{
  "model": "encoder-decoder audio transcriber",
  "dataset": "short read English sentences (LibriTTS-R)",
  "train_examples": 26041,
  "gain_aug_db": 10,
  "n_mels": 80,
  "hop_length": 160,
  "input": "log_mel",
  "spec_augment": true,
  "win_length": 400,
  "tokenizer": "word",
  "vocab_size": 5132,
  "encoder_arch": "quartznet",
  "encoder_norm": "batchnorm",
  "encoder_activation": "relu",
  "encoder_depths": [2, 2, 4, 2],
  "encoder_kernel_size": 25,
  "encoder_stem": "single",
  "encoder_widths": [192, 192, 192, 192],
  "fusion": "cross_attention",
  "label_smoothing": 0.05,
  "decoder_width": 192,
  "decoder_layers": 6,
  "decoder_norm": "layernorm",
  "decoder_norm_position": "pre",
  "decoder_activation": "gelu",
  "decoder_mlp_ratio": 4,
  "decoder_head_dim": 64,
  "decoder_fused_qkv": true,
  "decoder_bias": "all",
  "decoder_qk_norm": false,
  "decoder_parallel_block": false,
  "decoder_dropout": 0.05,
  "decoder_inner_norm": false,
  "decoder_positions": "rope",
  "decoder_cross_attention_every": 2,
  "decoder_tie_embeddings": true,
  "init": "orthogonal",
  "residual_init": "none",
  "optimizer": "adamw",
  "lr": 0.0024,
  "beta1": 0.9,
  "beta2": 0.999,
  "eps": 1e-06,
  "steps": 7000,
  "batch_size": 256,
  "epochs": 68.8,
  "lr_schedule": "cosine",
  "final_lr_fraction": 0,
  "warmup_steps": 140,
  "weight_decay": 0.0
}
Rows from block 4 of the audio encoder of a small encoder-decoder audio transcriber, named by matrix and row number. Rows with one number belong to one channel. Each number is 50 + 10 x the weight over its row's rms, rounded and kept within 0 to 99. All counts start at 0.
After each channel's rows are labels from the 100 clips, of 14848, where the channel reaches its highest value: "strongest on" is what is common among them. Only what is clearly more common there than usual is listed. The data: short read English sentences (LibriTTS-R). In brackets: how many of the 100, against the usual share in percent.
# convs1: first pointwise conv (encoder.blocks.4.convs.1.weight, 192x192x1), inputs 0-95
# convs3: second pointwise conv (encoder.blocks.4.convs.3.weight, 192x192x1, transposed), outputs 0-95

convs1.182:73 58 65 71 51 47 48 41 73 37 38 51 51 58 47 60 65 34 61 40 58 47 40 28 44 53 58 41 49 58 49 36 54 37 57 48 46 51 52 36 51 59 41 60 49 45 43 48 53 49 36 53 63 32 48 33 48 42 36 76 45 25 45 37 66 63 53 40 42 40 51 55 31 46 44 57 37 44 52 62 73 56 53 54 40 40 50 43 76 39 42 44 52 34 45 58
convs3.182:49 49 59 47 72 53 39 46 40 77 56 43 63 65 49 57 36 54 41 47 48 62 55 69 35 49 61 63 47 56 57 31 61 51 65 52 43 51 64 53 39 54 72 52 50 56 67 57 46 61 60 58 55 54 44 56 40 38 52 50 48 35 52 51 64 33 54 57 48 56 40 54 64 57 52 64 81 51 43 52 55 53 55 61 50 50 44 63 69 47 58 69 41 53 52 43
strongest on: the word "was" (36 vs 9.6)

convs1.177:47 52 16 39 50 47 50 66 52 35 46 43 55 50 57 61 45 57 77 51 50 58 47 49 37 51 61 49 57 62 60 51 51 54 53 65 35 48 51 42 50 58 48 50 41 51 70 45 65 44 38 61 38 50 49 58 54 65 54 43 30 36 40 66 37 37 51 45 56 50 44 36 55 57 57 52 48 39 44 84 61 48 43 42 51 50 47 38 45 59 44 51 40 54 43 42
convs3.177:47 40 36 20 34 61 64 60 48 42 84 55 65 41 44 38 48 42 45 41 43 48 65 63 53 52 50 43 42 28 63 38 51 51 33 61 40 43 54 41 41 76 45 57 46 63 31 31 42 53 45 42 41 33 36 61 47 47 46 57 54 57 43 46 45 44 49 49 40 55 53 40 41 44 44 45 49 51 46 56 41 56 51 53 54 56 48 56 40 58 53 48 52 56 61 59
strongest on: the word "the" (53 vs 24.7); the word "of" (31 vs 9.6)

convs1.187:52 43 39 51 55 60 54 65 51 47 63 31 50 51 71 58 40 56 59 54 55 61 66 62 54 58 42 50 53 45 38 59 64 43 49 59 55 57 73 57 60 55 46 35 53 43 51 71 43 49 58 49 40 47 62 33 38 46 63 51 33 28 40 46 43 50 36 64 35 35 38 58 55 53 38 44 61 54 60 56 45 42 45 69 52 65 36 53 56 39 57 65 39 40 43 39
convs3.187:34 40 48 28 45 54 43 59 64 62 36 54 50 51 50 57 61 57 44 54 44 40 64 50 44 68 48 45 56 34 42 50 53 40 54 59 64 53 54 41 54 66 42 56 52 56 45 43 42 53 62 65 34 42 49 63 21 44 42 44 30 44 39 60 59 49 55 45 49 31 38 56 53 52 40 48 37 58 44 65 48 56 49 62 59 49 50 61 50 47 46 52 57 54 63 44
strongest on: the word "said" (36 vs 6.4)

convs1.173:47 40 54 60 53 48 49 51 69 37 28 48 63 52 33 52 49 49 44 47 48 43 54 51 68 75 48 22 42 37 42 47 54 19 63 61 71 55 57 66 37 55 59 59 52 38 52 40 63 42 36 54 64 45 48 40 47 50 49 57 37 30 57 59 58 41 34 59 50 55 44 63 45 55 33 47 45 49 54 41 32 59 63 44 54 60 53 55 64 49 65 65 39 39 39 59
convs3.173:54 56 61 48 56 47 58 58 45 50 42 57 41 46 50 48 51 30 51 49 33 58 50 49 58 47 53 55 45 40 46 56 59 55 52 52 32 52 35 44 27 47 43 61 49 59 51 61 56 38 40 58 54 58 58 46 82 48 42 55 41 54 60 50 21 51 39 39 37 45 67 27 49 54 51 46 32 58 41 32 46 49 44 42 42 37 66 50 38 54 47 37 35 39 48 51
strongest on: the word "of" (25 vs 9.6)

convs1.133:60 51 42 48 60 51 49 55 44 38 42 65 66 40 39 46 35 61 52 68 67 31 43 45 52 42 60 74 51 52 47 42 69 56 38 56 45 29 48 45 55 65 50 44 61 54 65 51 52 48 46 48 36 43 55 47 47 71 63 46 59 50 44 34 48 37 57 43 43 70 44 62 53 58 49 37 68 61 43 50 71 31 53 65 43 43 56 50 45 48 30 44 36 58 36 43
convs3.133:55 60 44 45 51 45 77 51 54 42 50 50 31 47 38 64 57 62 46 47 33 39 46 57 63 61 30 48 63 64 72 50 61 45 51 55 44 38 52 42 61 58 34 63 57 54 53 46 43 64 59 26 48 38 58 48 61 50 47 49 54 59 37 50 43 48 61 78 73 52 67 50 56 81 47 50 55 66 44 54 47 53 27 51 73 49 55 54 42 59 48 38 54 48 47 32
strongest on: the word "what" (29 vs 4.9); the word "was" (28 vs 9.6)

convs1.129:44 50 43 55 56 63 65 53 40 45 58 59 43 66 50 32 49 50 55 53 66 39 44 47 42 67 44 57 37 95 64 53 35 47 62 55 56 55 53 55 61 57 43 55 38 36 40 43 55 57 48 51 62 38 42 46 53 59 53 54 73 47 50 58 68 44 37 55 53 62 34 57 44 44 58 35 52 38 53 64 44 28 44 43 51 46 54 52 50 62 55 41 38 66 49 57
convs3.129:40 59 46 42 38 09 55 36 58 59 47 48 74 49 56 45 33 69 42 35 38 52 73 35 63 45 36 43 59 51 54 46 71 50 33 52 51 45 61 40 64 46 48 51 50 38 48 59 67 65 54 44 62 46 49 60 44 59 49 44 40 40 70 44 49 51 54 46 78 49 50 38 54 67 56 51 56 50 60 43 60 55 47 48 56 65 46 54 59 60 60 56 44 49 57 34
strongest on: the word "i" (38 vs 18.5); the word "said" (34 vs 6.4)

convs1.112:47 47 46 57 40 56 55 38 63 37 31 46 53 35 47 48 40 50 53 45 53 39 34 64 43 41 48 46 40 52 47 53 38 50 30 39 53 41 40 46 54 42 45 44 46 48 35 47 53 44 23 37 41 60 59 43 51 56 50 35 34 48 40 51 54 53 50 53 64 41 56 47 55 44 43 38 29 52 53 49 61 61 59 45 36 46 44 50 81 55 36 44 43 45 46 47
convs3.112:52 40 54 47 52 43 51 46 67 43 45 49 29 38 38 29 47 49 64 58 55 33 41 39 69 59 38 48 45 46 56 52 61 55 35 67 48 45 45 53 52 49 48 63 52 45 48 56 52 46 48 60 56 62 59 35 20 49 46 61 30 53 62 38 60 60 56 63 60 53 65 43 58 56 30 49 51 48 55 45 48 54 57 38 41 34 53 60 41 39 50 47 62 46 38 47
strongest on: the word "to" (33 vs 14.5)

convs1.37:39 45 43 62 65 57 63 38 41 70 40 49 42 53 43 52 51 39 32 57 54 68 49 53 50 38 51 50 29 56 58 52 51 55 39 43 35 33 41 60 50 36 23 53 57 52 59 32 53 59 31 47 54 41 56 50 54 44 52 35 49 56 45 44 60 50 63 41 74 37 50 54 48 55 51 58 73 51 50 36 49 60 57 44 63 42 42 58 44 72 45 55 60 45 58 52
convs3.37:65 52 54 36 54 63 53 32 48 39 38 15 56 52 46 55 51 52 48 47 60 50 52 53 53 62 45 48 58 56 52 44 51 57 55 57 68 67 48 71 62 64 64 54 65 50 32 42 45 61 57 50 50 39 38 49 50 51 55 59 37 58 55 48 42 66 57 48 53 47 46 46 47 61 49 41 39 52 59 39 60 61 55 39 33 54 61 37 59 36 51 51 67 46 51 41
strongest on: the word "you" (61 vs 15)

convs1.158:49 60 51 56 52 37 49 30 55 57 45 50 64 56 57 49 65 45 43 43 45 54 32 56 51 62 56 42 29 58 47 28 39 38 58 48 45 48 57 51 74 54 33 41 56 49 49 52 35 53 52 46 46 43 50 53 53 63 53 56 33 53 49 52 50 37 43 58 61 43 59 67 48 48 53 53 24 44 39 62 50 62 44 33 60 48 41 58 48 41 44 65 46 46 49 47
convs3.158:39 47 41 54 58 49 40 86 41 56 54 54 54 47 53 42 58 57 53 60 38 57 63 43 59 43 32 34 34 46 57 58 54 31 52 51 52 37 53 36 41 38 36 61 43 41 34 64 58 62 62 36 56 49 31 36 30 49 55 43 67 50 45 60 56 53 39 51 65 50 41 53 43 48 30 51 39 39 52 46 58 52 46 55 49 33 57 49 50 63 46 57 47 42 52 50
strongest on: the word "we" (31 vs 3.5)

convs1.142:33 52 60 53 53 45 56 43 32 59 59 40 61 41 59 46 38 58 46 52 41 52 71 61 44 56 49 43 59 52 54 43 33 67 46 51 56 48 22 54 57 50 58 56 47 43 51 55 56 47 69 46 43 51 59 50 50 53 59 50 56 61 45 37 44 47 39 58 72 43 40 43 45 45 50 50 57 34 55 35 35 38 47 31 63 33 31 50 47 52 43 57 50 63 53 42
convs3.142:48 57 61 56 48 45 28 49 41 60 64 44 58 48 58 27 48 58 41 51 37 65 38 53 43 45 52 59 30 44 37 32 48 63 36 56 33 56 46 43 52 22 58 38 43 51 58 56 59 37 45 41 55 51 52 38 53 32 51 45 52 49 58 56 68 37 48 44 53 42 32 51 41 50 54 64 65 42 55 47 56 47 61 74 45 48 31 65 52 47 72 43 32 58 56 57
strongest on: the word "no" (30 vs 3.3); the word "yes" (25 vs 1.2)

convs1.40:50 56 47 30 58 47 46 42 50 41 35 61 51 56 35 41 43 59 76 51 41 58 61 54 43 42 50 56 49 48 42 54 57 60 59 41 45 48 46 47 56 63 43 44 53 43 48 54 30 56 57 52 44 50 48 37 45 57 51 72 46 49 57 61 42 49 49 74 50 55 54 55 66 53 48 48 50 60 55 43 77 46 45 52 34 52 55 50 54 32 35 56 41 63 70 56
convs3.40:37 50 61 41 62 50 42 44 46 52 46 33 52 52 50 50 55 48 57 41 54 60 50 24 31 53 45 44 60 44 57 49 61 43 49 43 42 59 39 47 43 43 53 61 49 50 55 63 39 54 46 50 39 39 47 36 30 45 49 26 63 57 47 55 41 51 48 43 43 33 58 49 56 46 34 41 66 56 43 53 63 38 51 62 69 39 60 43 39 60 38 63 50 30 45 52
strongest on: the word "i" (53 vs 18.5)

convs1.117:60 47 40 54 60 52 67 34 59 60 49 44 59 39 56 47 56 32 34 37 50 52 58 52 58 58 44 46 51 49 68 36 30 37 55 52 59 43 52 47 49 58 63 55 45 56 54 61 62 66 46 26 61 37 53 48 64 32 38 53 48 39 43 55 45 53 44 39 63 49 44 30 59 46 32 58 58 46 49 59 53 60 61 55 43 58 36 41 51 50 67 54 62 54 66 62
convs3.117:65 45 49 62 60 52 56 42 62 55 75 38 51 44 34 54 50 55 42 53 51 44 46 46 54 52 46 46 57 55 46 53 52 43 50 56 41 41 56 33 36 52 46 39 58 55 57 40 43 54 59 64 43 59 39 66 72 51 39 33 36 56 42 42 57 32 34 38 57 62 22 42 51 51 46 53 51 55 47 59 57 34 64 38 54 47 39 50 56 75 52 38 51 70 36 48
strongest on: the word "was" (49 vs 9.6)

convs1.128:43 57 52 45 51 50 59 49 56 58 53 53 57 56 35 38 62 55 40 48 44 49 63 52 45 58 48 44 60 44 47 60 62 34 49 47 37 63 39 62 60 52 39 56 45 62 48 50 39 51 53 34 45 34 83 53 60 59 42 59 67 35 50 47 57 33 36 52 48 47 61 51 56 55 32 51 57 47 43 61 49 57 57 66 58 50 47 46 55 50 58 58 42 67 39 51
convs3.128:61 69 69 58 56 68 43 47 42 64 66 19 52 59 50 56 43 46 52 56 66 58 51 46 43 42 70 53 45 43 44 45 67 60 44 38 52 55 47 52 57 53 43 39 30 61 66 59 47 54 52 36 41 46 38 56 52 50 58 55 39 48 60 54 54 39 47 58 51 25 46 42 41 38 58 38 55 35 49 35 39 55 49 48 43 47 64 49 56 20 64 40 62 58 56 52
strongest on: the word "you" (46 vs 15); the word "do" (25 vs 4)

convs1.85:48 40 58 63 61 72 41 41 60 50 62 58 43 67 33 44 49 46 63 57 40 30 36 43 53 64 54 53 52 62 49 54 26 48 49 38 73 59 49 60 43 48 55 42 65 40 42 51 64 40 56 47 65 58 37 55 51 34 41 48 51 52 52 74 52 61 48 62 49 40 40 59 44 48 54 41 56 56 49 17 60 50 51 53 44 41 53 42 53 36 59 45 52 56 40 42
convs3.85:65 52 43 56 55 45 53 44 51 47 55 77 56 35 71 50 52 69 64 61 58 57 37 48 53 45 41 56 58 40 50 54 50 49 47 52 52 48 63 38 54 36 50 39 41 47 49 45 58 52 67 15 63 49 53 73 39 32 36 31 38 39 54 50 62 61 45 49 48 60 71 27 66 56 41 44 58 53 46 47 38 44 53 36 64 43 44 47 43 60 57 56 58 41 52 54
strongest on: the word "of" (25 vs 9.6)

convs1.157:55 41 60 58 54 49 41 45 15 56 36 58 47 53 53 48 38 53 57 49 32 38 75 33 49 46 44 64 29 42 60 43 43 59 56 51 38 50 40 42 48 42 46 37 49 52 55 42 50 52 62 57 53 46 57 54 61 48 90 46 43 55 59 28 44 54 51 52 56 57 43 34 51 47 45 32 50 43 56 58 53 49 47 46 57 53 51 45 37 40 46 55 45 57 45 36
convs3.157:50 62 52 44 43 62 49 45 47 48 57 56 55 64 78 51 67 60 66 64 40 57 55 62 40 53 62 55 54 47 57 37 47 55 52 49 52 57 34 70 54 29 60 47 41 46 53 61 58 58 52 51 62 50 49 58 52 50 50 37 47 59 60 55 64 31 36 52 42 47 49 50 51 57 45 61 71 47 48 60 43 39 59 56 51 47 55 50 50 69 41 46 38 30 44 59
strongest on: the word "no" (26 vs 3.3)

convs1.160:45 47 59 43 44 49 73 51 56 47 66 51 47 51 65 64 44 31 47 56 64 59 57 53 30 62 48 25 54 50 50 48 35 56 45 48 68 50 53 59 33 67 54 51 61 51 44 48 63 53 53 38 52 41 43 53 58 61 53 43 56 52 48 35 66 35 52 66 62 68 55 52 48 50 56 57 52 39 34 60 53 44 42 47 42 59 60 51 37 50 52 53 57 63 70 49
convs3.160:71 29 57 58 43 57 44 54 46 50 53 30 61 49 61 65 34 50 47 31 40 47 52 51 34 55 67 52 56 37 44 45 55 42 41 42 53 63 45 46 59 49 53 45 45 52 47 62 64 61 58 45 59 58 61 49 57 50 54 62 52 45 41 46 49 33 35 38 43 56 46 51 47 65 64 51 48 50 72 67 44 64 62 59 50 57 57 39 72 50 52 51 51 61 50 45
strongest on: the word "she" (52 vs 5.6)

convs1.39:36 56 51 37 51 54 35 45 52 60 38 64 46 34 48 70 52 44 52 54 45 37 46 40 41 48 47 62 60 60 68 42 55 38 48 62 35 59 53 42 42 41 50 57 41 33 55 51 52 59 40 51 43 50 58 49 51 40 47 49 30 43 43 68 47 67 47 57 41 53 40 44 46 46 46 45 59 39 52 46 39 25 41 72 55 61 56 34 47 61 55 47 51 42 48 30
convs3.39:53 56 53 79 41 38 44 58 50 60 60 53 37 66 39 45 47 55 52 43 56 56 56 50 68 53 48 50 45 54 57 46 43 48 43 54 47 60 53 34 60 46 39 52 56 50 33 55 57 39 38 75 74 59 68 47 50 50 59 74 32 47 59 62 51 51 51 56 51 33 38 61 39 49 52 57 42 69 59 51 32 58 50 43 55 39 61 48 45 41 37 51 60 55 55 35
strongest on: the word "what" (37 vs 4.9); the word "you" (35 vs 15)

convs1.161:50 58 54 54 35 53 29 45 50 31 54 73 61 32 51 50 54 42 53 63 55 55 60 52 48 46 41 46 68 52 69 42 58 50 33 38 43 51 45 54 47 30 58 53 56 50 49 44 48 30 58 67 23 53 45 39 45 50 70 42 73 62 45 46 60 56 35 31 46 62 51 47 56 58 55 52 56 35 50 58 33 58 57 80 51 56 54 45 54 57 66 48 48 47 55 58
convs3.161:55 37 32 43 44 52 54 56 43 63 44 39 45 34 49 53 69 56 55 60 48 51 59 54 48 56 41 48 64 49 71 51 51 43 40 60 42 53 56 37 38 65 34 70 40 45 33 53 60 43 49 66 38 57 65 64 35 61 38 54 49 65 45 50 32 68 51 60 63 56 63 51 59 38 49 67 49 39 31 63 69 52 62 33 49 38 59 54 30 42 49 49 46 31 39 49
strongest on: the word "was" (53 vs 9.6); the word "it" (30 vs 12.1)

convs1.125:40 60 59 63 53 56 55 42 69 64 57 50 45 61 46 52 51 57 28 38 55 45 33 42 44 56 43 51 70 72 35 44 44 34 57 53 50 51 45 48 40 54 46 61 50 54 56 31 56 45 34 44 45 45 41 41 56 59 39 58 33 36 50 59 61 68 58 43 28 58 42 55 55 45 43 56 35 26 38 56 61 42 54 69 52 49 56 39 69 61 51 55 38 46 60 46
convs3.125:52 45 46 55 34 44 50 50 67 38 46 60 35 57 51 47 48 47 44 49 64 50 57 26 68 53 44 31 57 49 45 71 51 48 36 54 46 50 46 41 47 45 35 47 60 44 29 48 46 34 49 57 56 47 46 39 65 53 46 53 53 47 33 51 30 55 49 43 49 31 49 34 44 52 46 28 29 76 64 39 46 53 47 46 51 48 53 29 36 34 56 33 48 52 55 54
strongest on: the word "to" (43 vs 14.5)

convs1.151:52 50 50 55 50 44 26 79 44 40 57 49 54 45 46 45 47 62 53 50 29 55 63 28 64 58 63 57 44 42 65 68 51 70 21 45 50 41 50 51 49 36 53 66 54 55 48 53 50 39 52 62 27 43 57 46 47 42 41 49 46 55 58 55 53 40 51 69 49 63 55 41 42 54 51 48 56 35 52 51 52 45 31 59 57 56 46 55 42 47 48 45 47 55 48 49
convs3.151:48 44 61 50 41 35 38 46 49 51 45 50 57 51 56 32 46 43 41 59 36 65 63 43 39 46 62 65 33 36 27 53 52 57 35 49 30 40 42 55 51 44 54 43 42 47 64 44 55 47 40 35 52 52 47 46 46 27 53 42 41 34 50 56 65 31 48 42 44 48 29 36 41 48 38 47 58 47 40 59 49 46 52 46 41 64 47 52 60 53 73 57 61 67 58 56
strongest on: the word "was" (38 vs 9.6); the word "it" (34 vs 12.1)

convs1.154:57 39 44 49 63 40 55 52 56 44 49 47 43 58 44 46 60 37 45 60 41 37 33 28 60 32 53 56 52 67 57 53 47 46 56 59 54 57 49 40 62 29 47 44 47 49 47 67 52 39 42 52 57 45 62 57 54 51 48 72 60 38 37 59 52 54 55 61 42 60 42 51 60 51 41 43 54 60 57 46 60 52 33 27 46 44 37 50 59 67 54 42 45 48 54 63
convs3.154:29 38 48 43 43 52 38 52 40 45 56 50 53 44 47 62 51 35 47 66 44 62 63 78 72 52 51 55 58 47 43 53 64 35 57 64 36 30 55 42 76 60 69 54 47 48 57 55 55 60 57 34 69 48 38 63 48 54 46 41 40 43 42 32 58 55 45 53 73 70 54 48 56 54 27 48 52 52 62 45 39 62 38 43 47 47 58 52 52 43 52 66 50 48 54 66
strongest on: the word "to" (36 vs 14.5)

convs1.171:50 44 55 69 59 41 53 61 49 53 54 66 53 39 65 43 51 37 46 46 52 57 36 58 44 65 45 63 52 62 65 59 58 54 46 49 58 47 59 43 54 45 41 54 53 43 36 62 37 66 43 55 56 40 84 42 44 42 51 36 54 39 47 56 45 50 36 60 45 34 52 50 46 56 58 35 43 53 54 46 52 54 69 54 54 57 71 52 52 67 49 40 68 55 30 54
convs3.171:59 72 53 54 61 23 56 20 55 42 55 45 41 62 61 53 68 51 62 58 57 51 35 53 57 41 61 45 41 56 63 53 64 47 52 47 51 43 65 44 44 52 54 60 63 61 50 63 38 47 65 41 38 38 24 46 57 50 55 29 43 55 55 46 60 34 52 68 51 53 43 37 49 53 51 56 42 48 36 45 61 39 59 62 44 75 58 65 61 36 53 59 56 60 56 51
strongest on: the word "she" (53 vs 5.6)

convs1.121:51 57 60 56 34 61 67 44 49 51 47 59 62 46 49 57 49 46 58 36 49 51 36 34 42 47 55 60 44 66 48 45 30 29 39 53 56 40 63 34 70 40 55 34 58 47 46 46 42 52 41 41 62 47 62 52 49 49 61 56 38 48 52 52 60 42 56 52 60 50 56 63 43 51 44 23 45 43 60 41 61 47 42 43 49 48 59 52 60 48 52 49 56 66 58 60
convs3.121:50 56 48 38 49 40 58 35 45 51 51 68 43 60 50 45 55 49 33 51 50 60 49 52 27 40 46 54 41 54 50 51 42 64 71 42 52 61 68 73 53 56 55 53 50 47 47 31 29 42 57 33 60 32 52 58 77 50 36 34 51 60 57 59 45 23 58 59 41 38 48 68 46 46 46 50 51 49 43 54 68 36 57 55 44 50 48 52 57 62 50 57 37 41 38 46
strongest on: the word "she" (28 vs 5.6); the word "he" (28 vs 11.3)

convs1.28:51 45 48 54 39 50 42 47 43 51 48 63 48 50 35 40 50 47 44 60 50 52 41 36 46 63 50 43 44 63 69 41 57 49 52 77 42 53 38 58 61 42 44 47 51 49 56 59 37 45 46 60 57 48 61 49 56 69 72 51 61 78 28 47 35 44 38 50 50 47 56 69 57 57 48 40 38 46 52 59 67 55 49 69 63 57 55 68 53 54 64 44 59 53 47 50
convs3.28:41 54 59 44 55 25 48 67 36 67 60 39 42 54 47 41 60 25 49 48 61 47 45 52 62 39 46 28 34 51 62 50 63 46 59 59 44 57 65 47 57 52 50 40 64 64 40 61 43 68 56 39 51 31 43 45 48 47 59 27 43 60 56 57 51 51 49 47 56 47 38 50 49 47 62 34 37 31 63 22 37 36 38 49 60 71 50 42 64 46 47 72 49 40 52 49
strongest on: the word "she" (39 vs 5.6); the word "he" (31 vs 11.3); the word "was" (27 vs 9.6)

convs1.16:73 60 58 62 49 58 54 53 43 55 57 54 68 48 54 44 34 68 27 55 45 28 71 38 65 48 49 56 63 55 50 52 68 56 46 54 61 43 46 50 64 45 49 44 45 48 73 66 45 53 56 54 64 42 44 45 49 57 69 59 43 73 48 44 51 59 68 36 58 42 57 46 40 56 52 52 46 54 59 40 63 69 41 39 44 65 57 51 51 56 43 38 64 59 48 50
convs3.16:37 47 54 51 48 71 26 46 29 72 49 51 52 69 55 51 36 52 48 48 26 54 48 54 43 43 58 62 45 45 42 38 56 61 50 47 58 58 67 46 47 35 56 48 39 48 49 54 63 39 52 43 39 32 47 58 47 35 50 36 41 42 64 68 61 40 60 42 51 45 31 37 42 46 49 64 56 40 61 46 51 42 62 64 51 55 46 67 53 39 68 59 52 52 54 56
strongest on: the word "said" (29 vs 6.4); the word "she" (25 vs 5.6)

convs1.26:45 50 51 54 41 66 69 60 38 50 62 42 53 27 31 50 34 51 41 55 52 52 42 38 48 51 45 53 46 23 46 60 61 59 32 48 46 47 59 56 70 28 47 43 71 55 48 64 25 57 55 61 45 51 52 47 46 56 55 68 32 54 61 33 47 55 46 60 45 55 54 58 42 48 48 43 58 51 51 31 63 32 51 56 25 43 46 40 52 31 39 60 40 52 48 52
convs3.26:63 38 51 58 52 42 60 59 50 47 48 44 55 53 50 53 56 38 60 59 57 42 59 45 57 52 51 37 42 53 72 50 50 41 51 48 40 36 63 32 53 64 45 63 67 47 45 36 50 62 68 45 68 52 30 57 51 68 57 60 50 48 34 45 41 53 37 57 58 54 50 45 63 43 59 32 40 62 25 57 36 82 43 46 60 69 57 50 42 40 47 52 68 48 48 42
strongest on: the word "i" (70 vs 18.5)

convs1.6:57 60 40 56 49 41 25 51 61 42 55 63 47 44 56 52 49 52 63 62 48 54 42 58 48 54 55 52 66 52 49 58 38 49 50 50 45 56 48 46 38 44 45 44 61 45 69 45 66 48 67 44 57 40 44 30 59 75 53 44 45 52 60 41 59 45 49 51 45 30 54 70 57 52 53 43 53 47 40 76 44 58 39 51 47 45 57 34 46 54 71 44 48 52 28 53
convs3.6:34 59 40 33 62 39 49 53 34 52 48 81 44 57 51 44 47 72 48 46 44 56 44 69 44 79 55 49 56 33 59 24 52 64 48 55 34 59 60 40 52 54 66 56 41 43 54 49 49 67 51 53 43 47 62 55 36 50 54 46 57 60 52 53 45 56 49 50 60 57 61 53 54 46 59 62 48 22 36 49 66 55 48 44 57 46 49 63 44 62 46 51 40 52 49 51
strongest on: the word "was" (27 vs 9.6)

convs1.55:49 63 43 41 45 59 57 42 51 55 40 44 37 55 65 71 47 58 41 44 46 51 38 60 56 59 53 65 46 44 55 45 52 43 57 44 73 61 62 50 54 52 52 64 59 52 52 51 46 48 52 51 43 46 54 43 56 53 67 51 45 57 40 44 63 48 27 52 53 17 63 47 53 58 51 44 25 58 47 37 53 69 46 55 70 74 45 49 42 48 57 50 47 43 57 69
convs3.55:61 36 53 50 62 42 55 56 47 37 47 56 47 52 47 26 51 28 31 58 53 47 45 49 63 59 50 54 45 40 60 49 38 58 57 59 43 60 56 47 50 47 64 52 46 69 55 18 38 50 36 47 54 39 49 30 73 46 37 36 53 57 52 46 55 66 16 51 26 66 55 41 47 42 64 49 49 56 67 41 55 42 53 49 42 53 43 49 40 62 56 36 49 43 49 58
strongest on: the word "said" (30 vs 6.4)

convs1.56:48 49 42 72 51 53 47 37 71 61 45 39 60 50 42 50 55 37 57 40 47 63 30 54 60 54 52 64 45 33 63 46 50 47 33 57 46 41 48 59 51 49 47 51 62 49 55 53 49 39 25 50 63 48 66 56 53 52 35 42 47 45 44 38 47 52 65 45 40 54 35 51 47 41 45 46 51 59 49 67 28 46 44 51 64 57 45 54 84 51 53 55 35 50 46 46
convs3.56:58 66 59 54 61 58 44 51 43 61 53 33 67 61 62 78 45 63 51 43 52 58 63 48 31 44 84 61 52 57 55 43 60 58 68 41 60 46 45 64 44 55 64 39 49 53 58 64 55 72 57 33 52 47 14 55 52 33 64 54 51 47 71 59 61 42 39 51 52 40 48 52 47 52 52 57 63 47 56 60 66 53 64 52 45 58 57 60 58 49 50 74 59 54 50 50
strongest on: the word "to" (44 vs 14.5)

convs1.78:56 58 57 64 46 47 19 77 44 34 63 57 62 52 50 46 64 47 47 53 38 52 42 56 34 54 35 44 49 48 49 69 65 59 43 52 57 61 62 46 52 49 48 53 51 45 48 66 40 54 55 48 44 40 64 29 46 53 58 43 38 57 43 51 65 50 36 57 42 49 50 46 65 44 50 23 61 63 54 64 49 47 49 46 52 64 39 53 49 56 53 52 56 58 43 37
convs3.78:42 61 30 51 28 75 43 59 53 46 45 54 39 59 47 59 47 45 46 59 41 39 38 44 40 45 54 48 45 42 54 45 62 50 37 42 47 53 47 46 53 51 57 45 50 48 59 58 42 57 31 44 57 56 73 64 56 47 20 59 54 36 50 47 45 62 23 37 44 47 45 57 45 49 32 64 52 53 44 45 51 31 37 43 54 47 61 48 69 35 52 31 39 61 48 72
strongest on: the word "is" (44 vs 8.2); the word "it" (31 vs 12.1); the word "what" (25 vs 4.9)

convs1.156:53 52 45 64 53 57 51 55 60 61 65 57 41 47 52 39 67 43 54 50 61 55 61 43 48 51 37 41 58 65 49 43 58 52 46 46 29 44 43 69 52 47 44 64 56 56 65 59 47 58 71 64 59 42 30 49 41 32 43 51 54 38 53 45 51 54 56 24 64 54 36 43 58 47 48 56 36 65 38 42 45 60 50 42 33 44 49 39 53 55 40 49 35 41 52 54
convs3.156:46 40 52 51 55 54 52 55 57 54 56 46 41 61 45 52 55 30 61 37 54 58 37 58 41 61 46 44 60 43 44 70 47 52 53 37 55 39 52 54 49 39 51 60 56 63 35 47 52 73 45 58 50 56 51 68 67 42 33 47 57 44 45 54 46 38 42 52 46 45 36 48 56 54 39 51 61 61 68 31 59 57 50 53 52 63 56 37 62 63 39 37 50 47 43 46
strongest on: the word "the" (53 vs 24.7)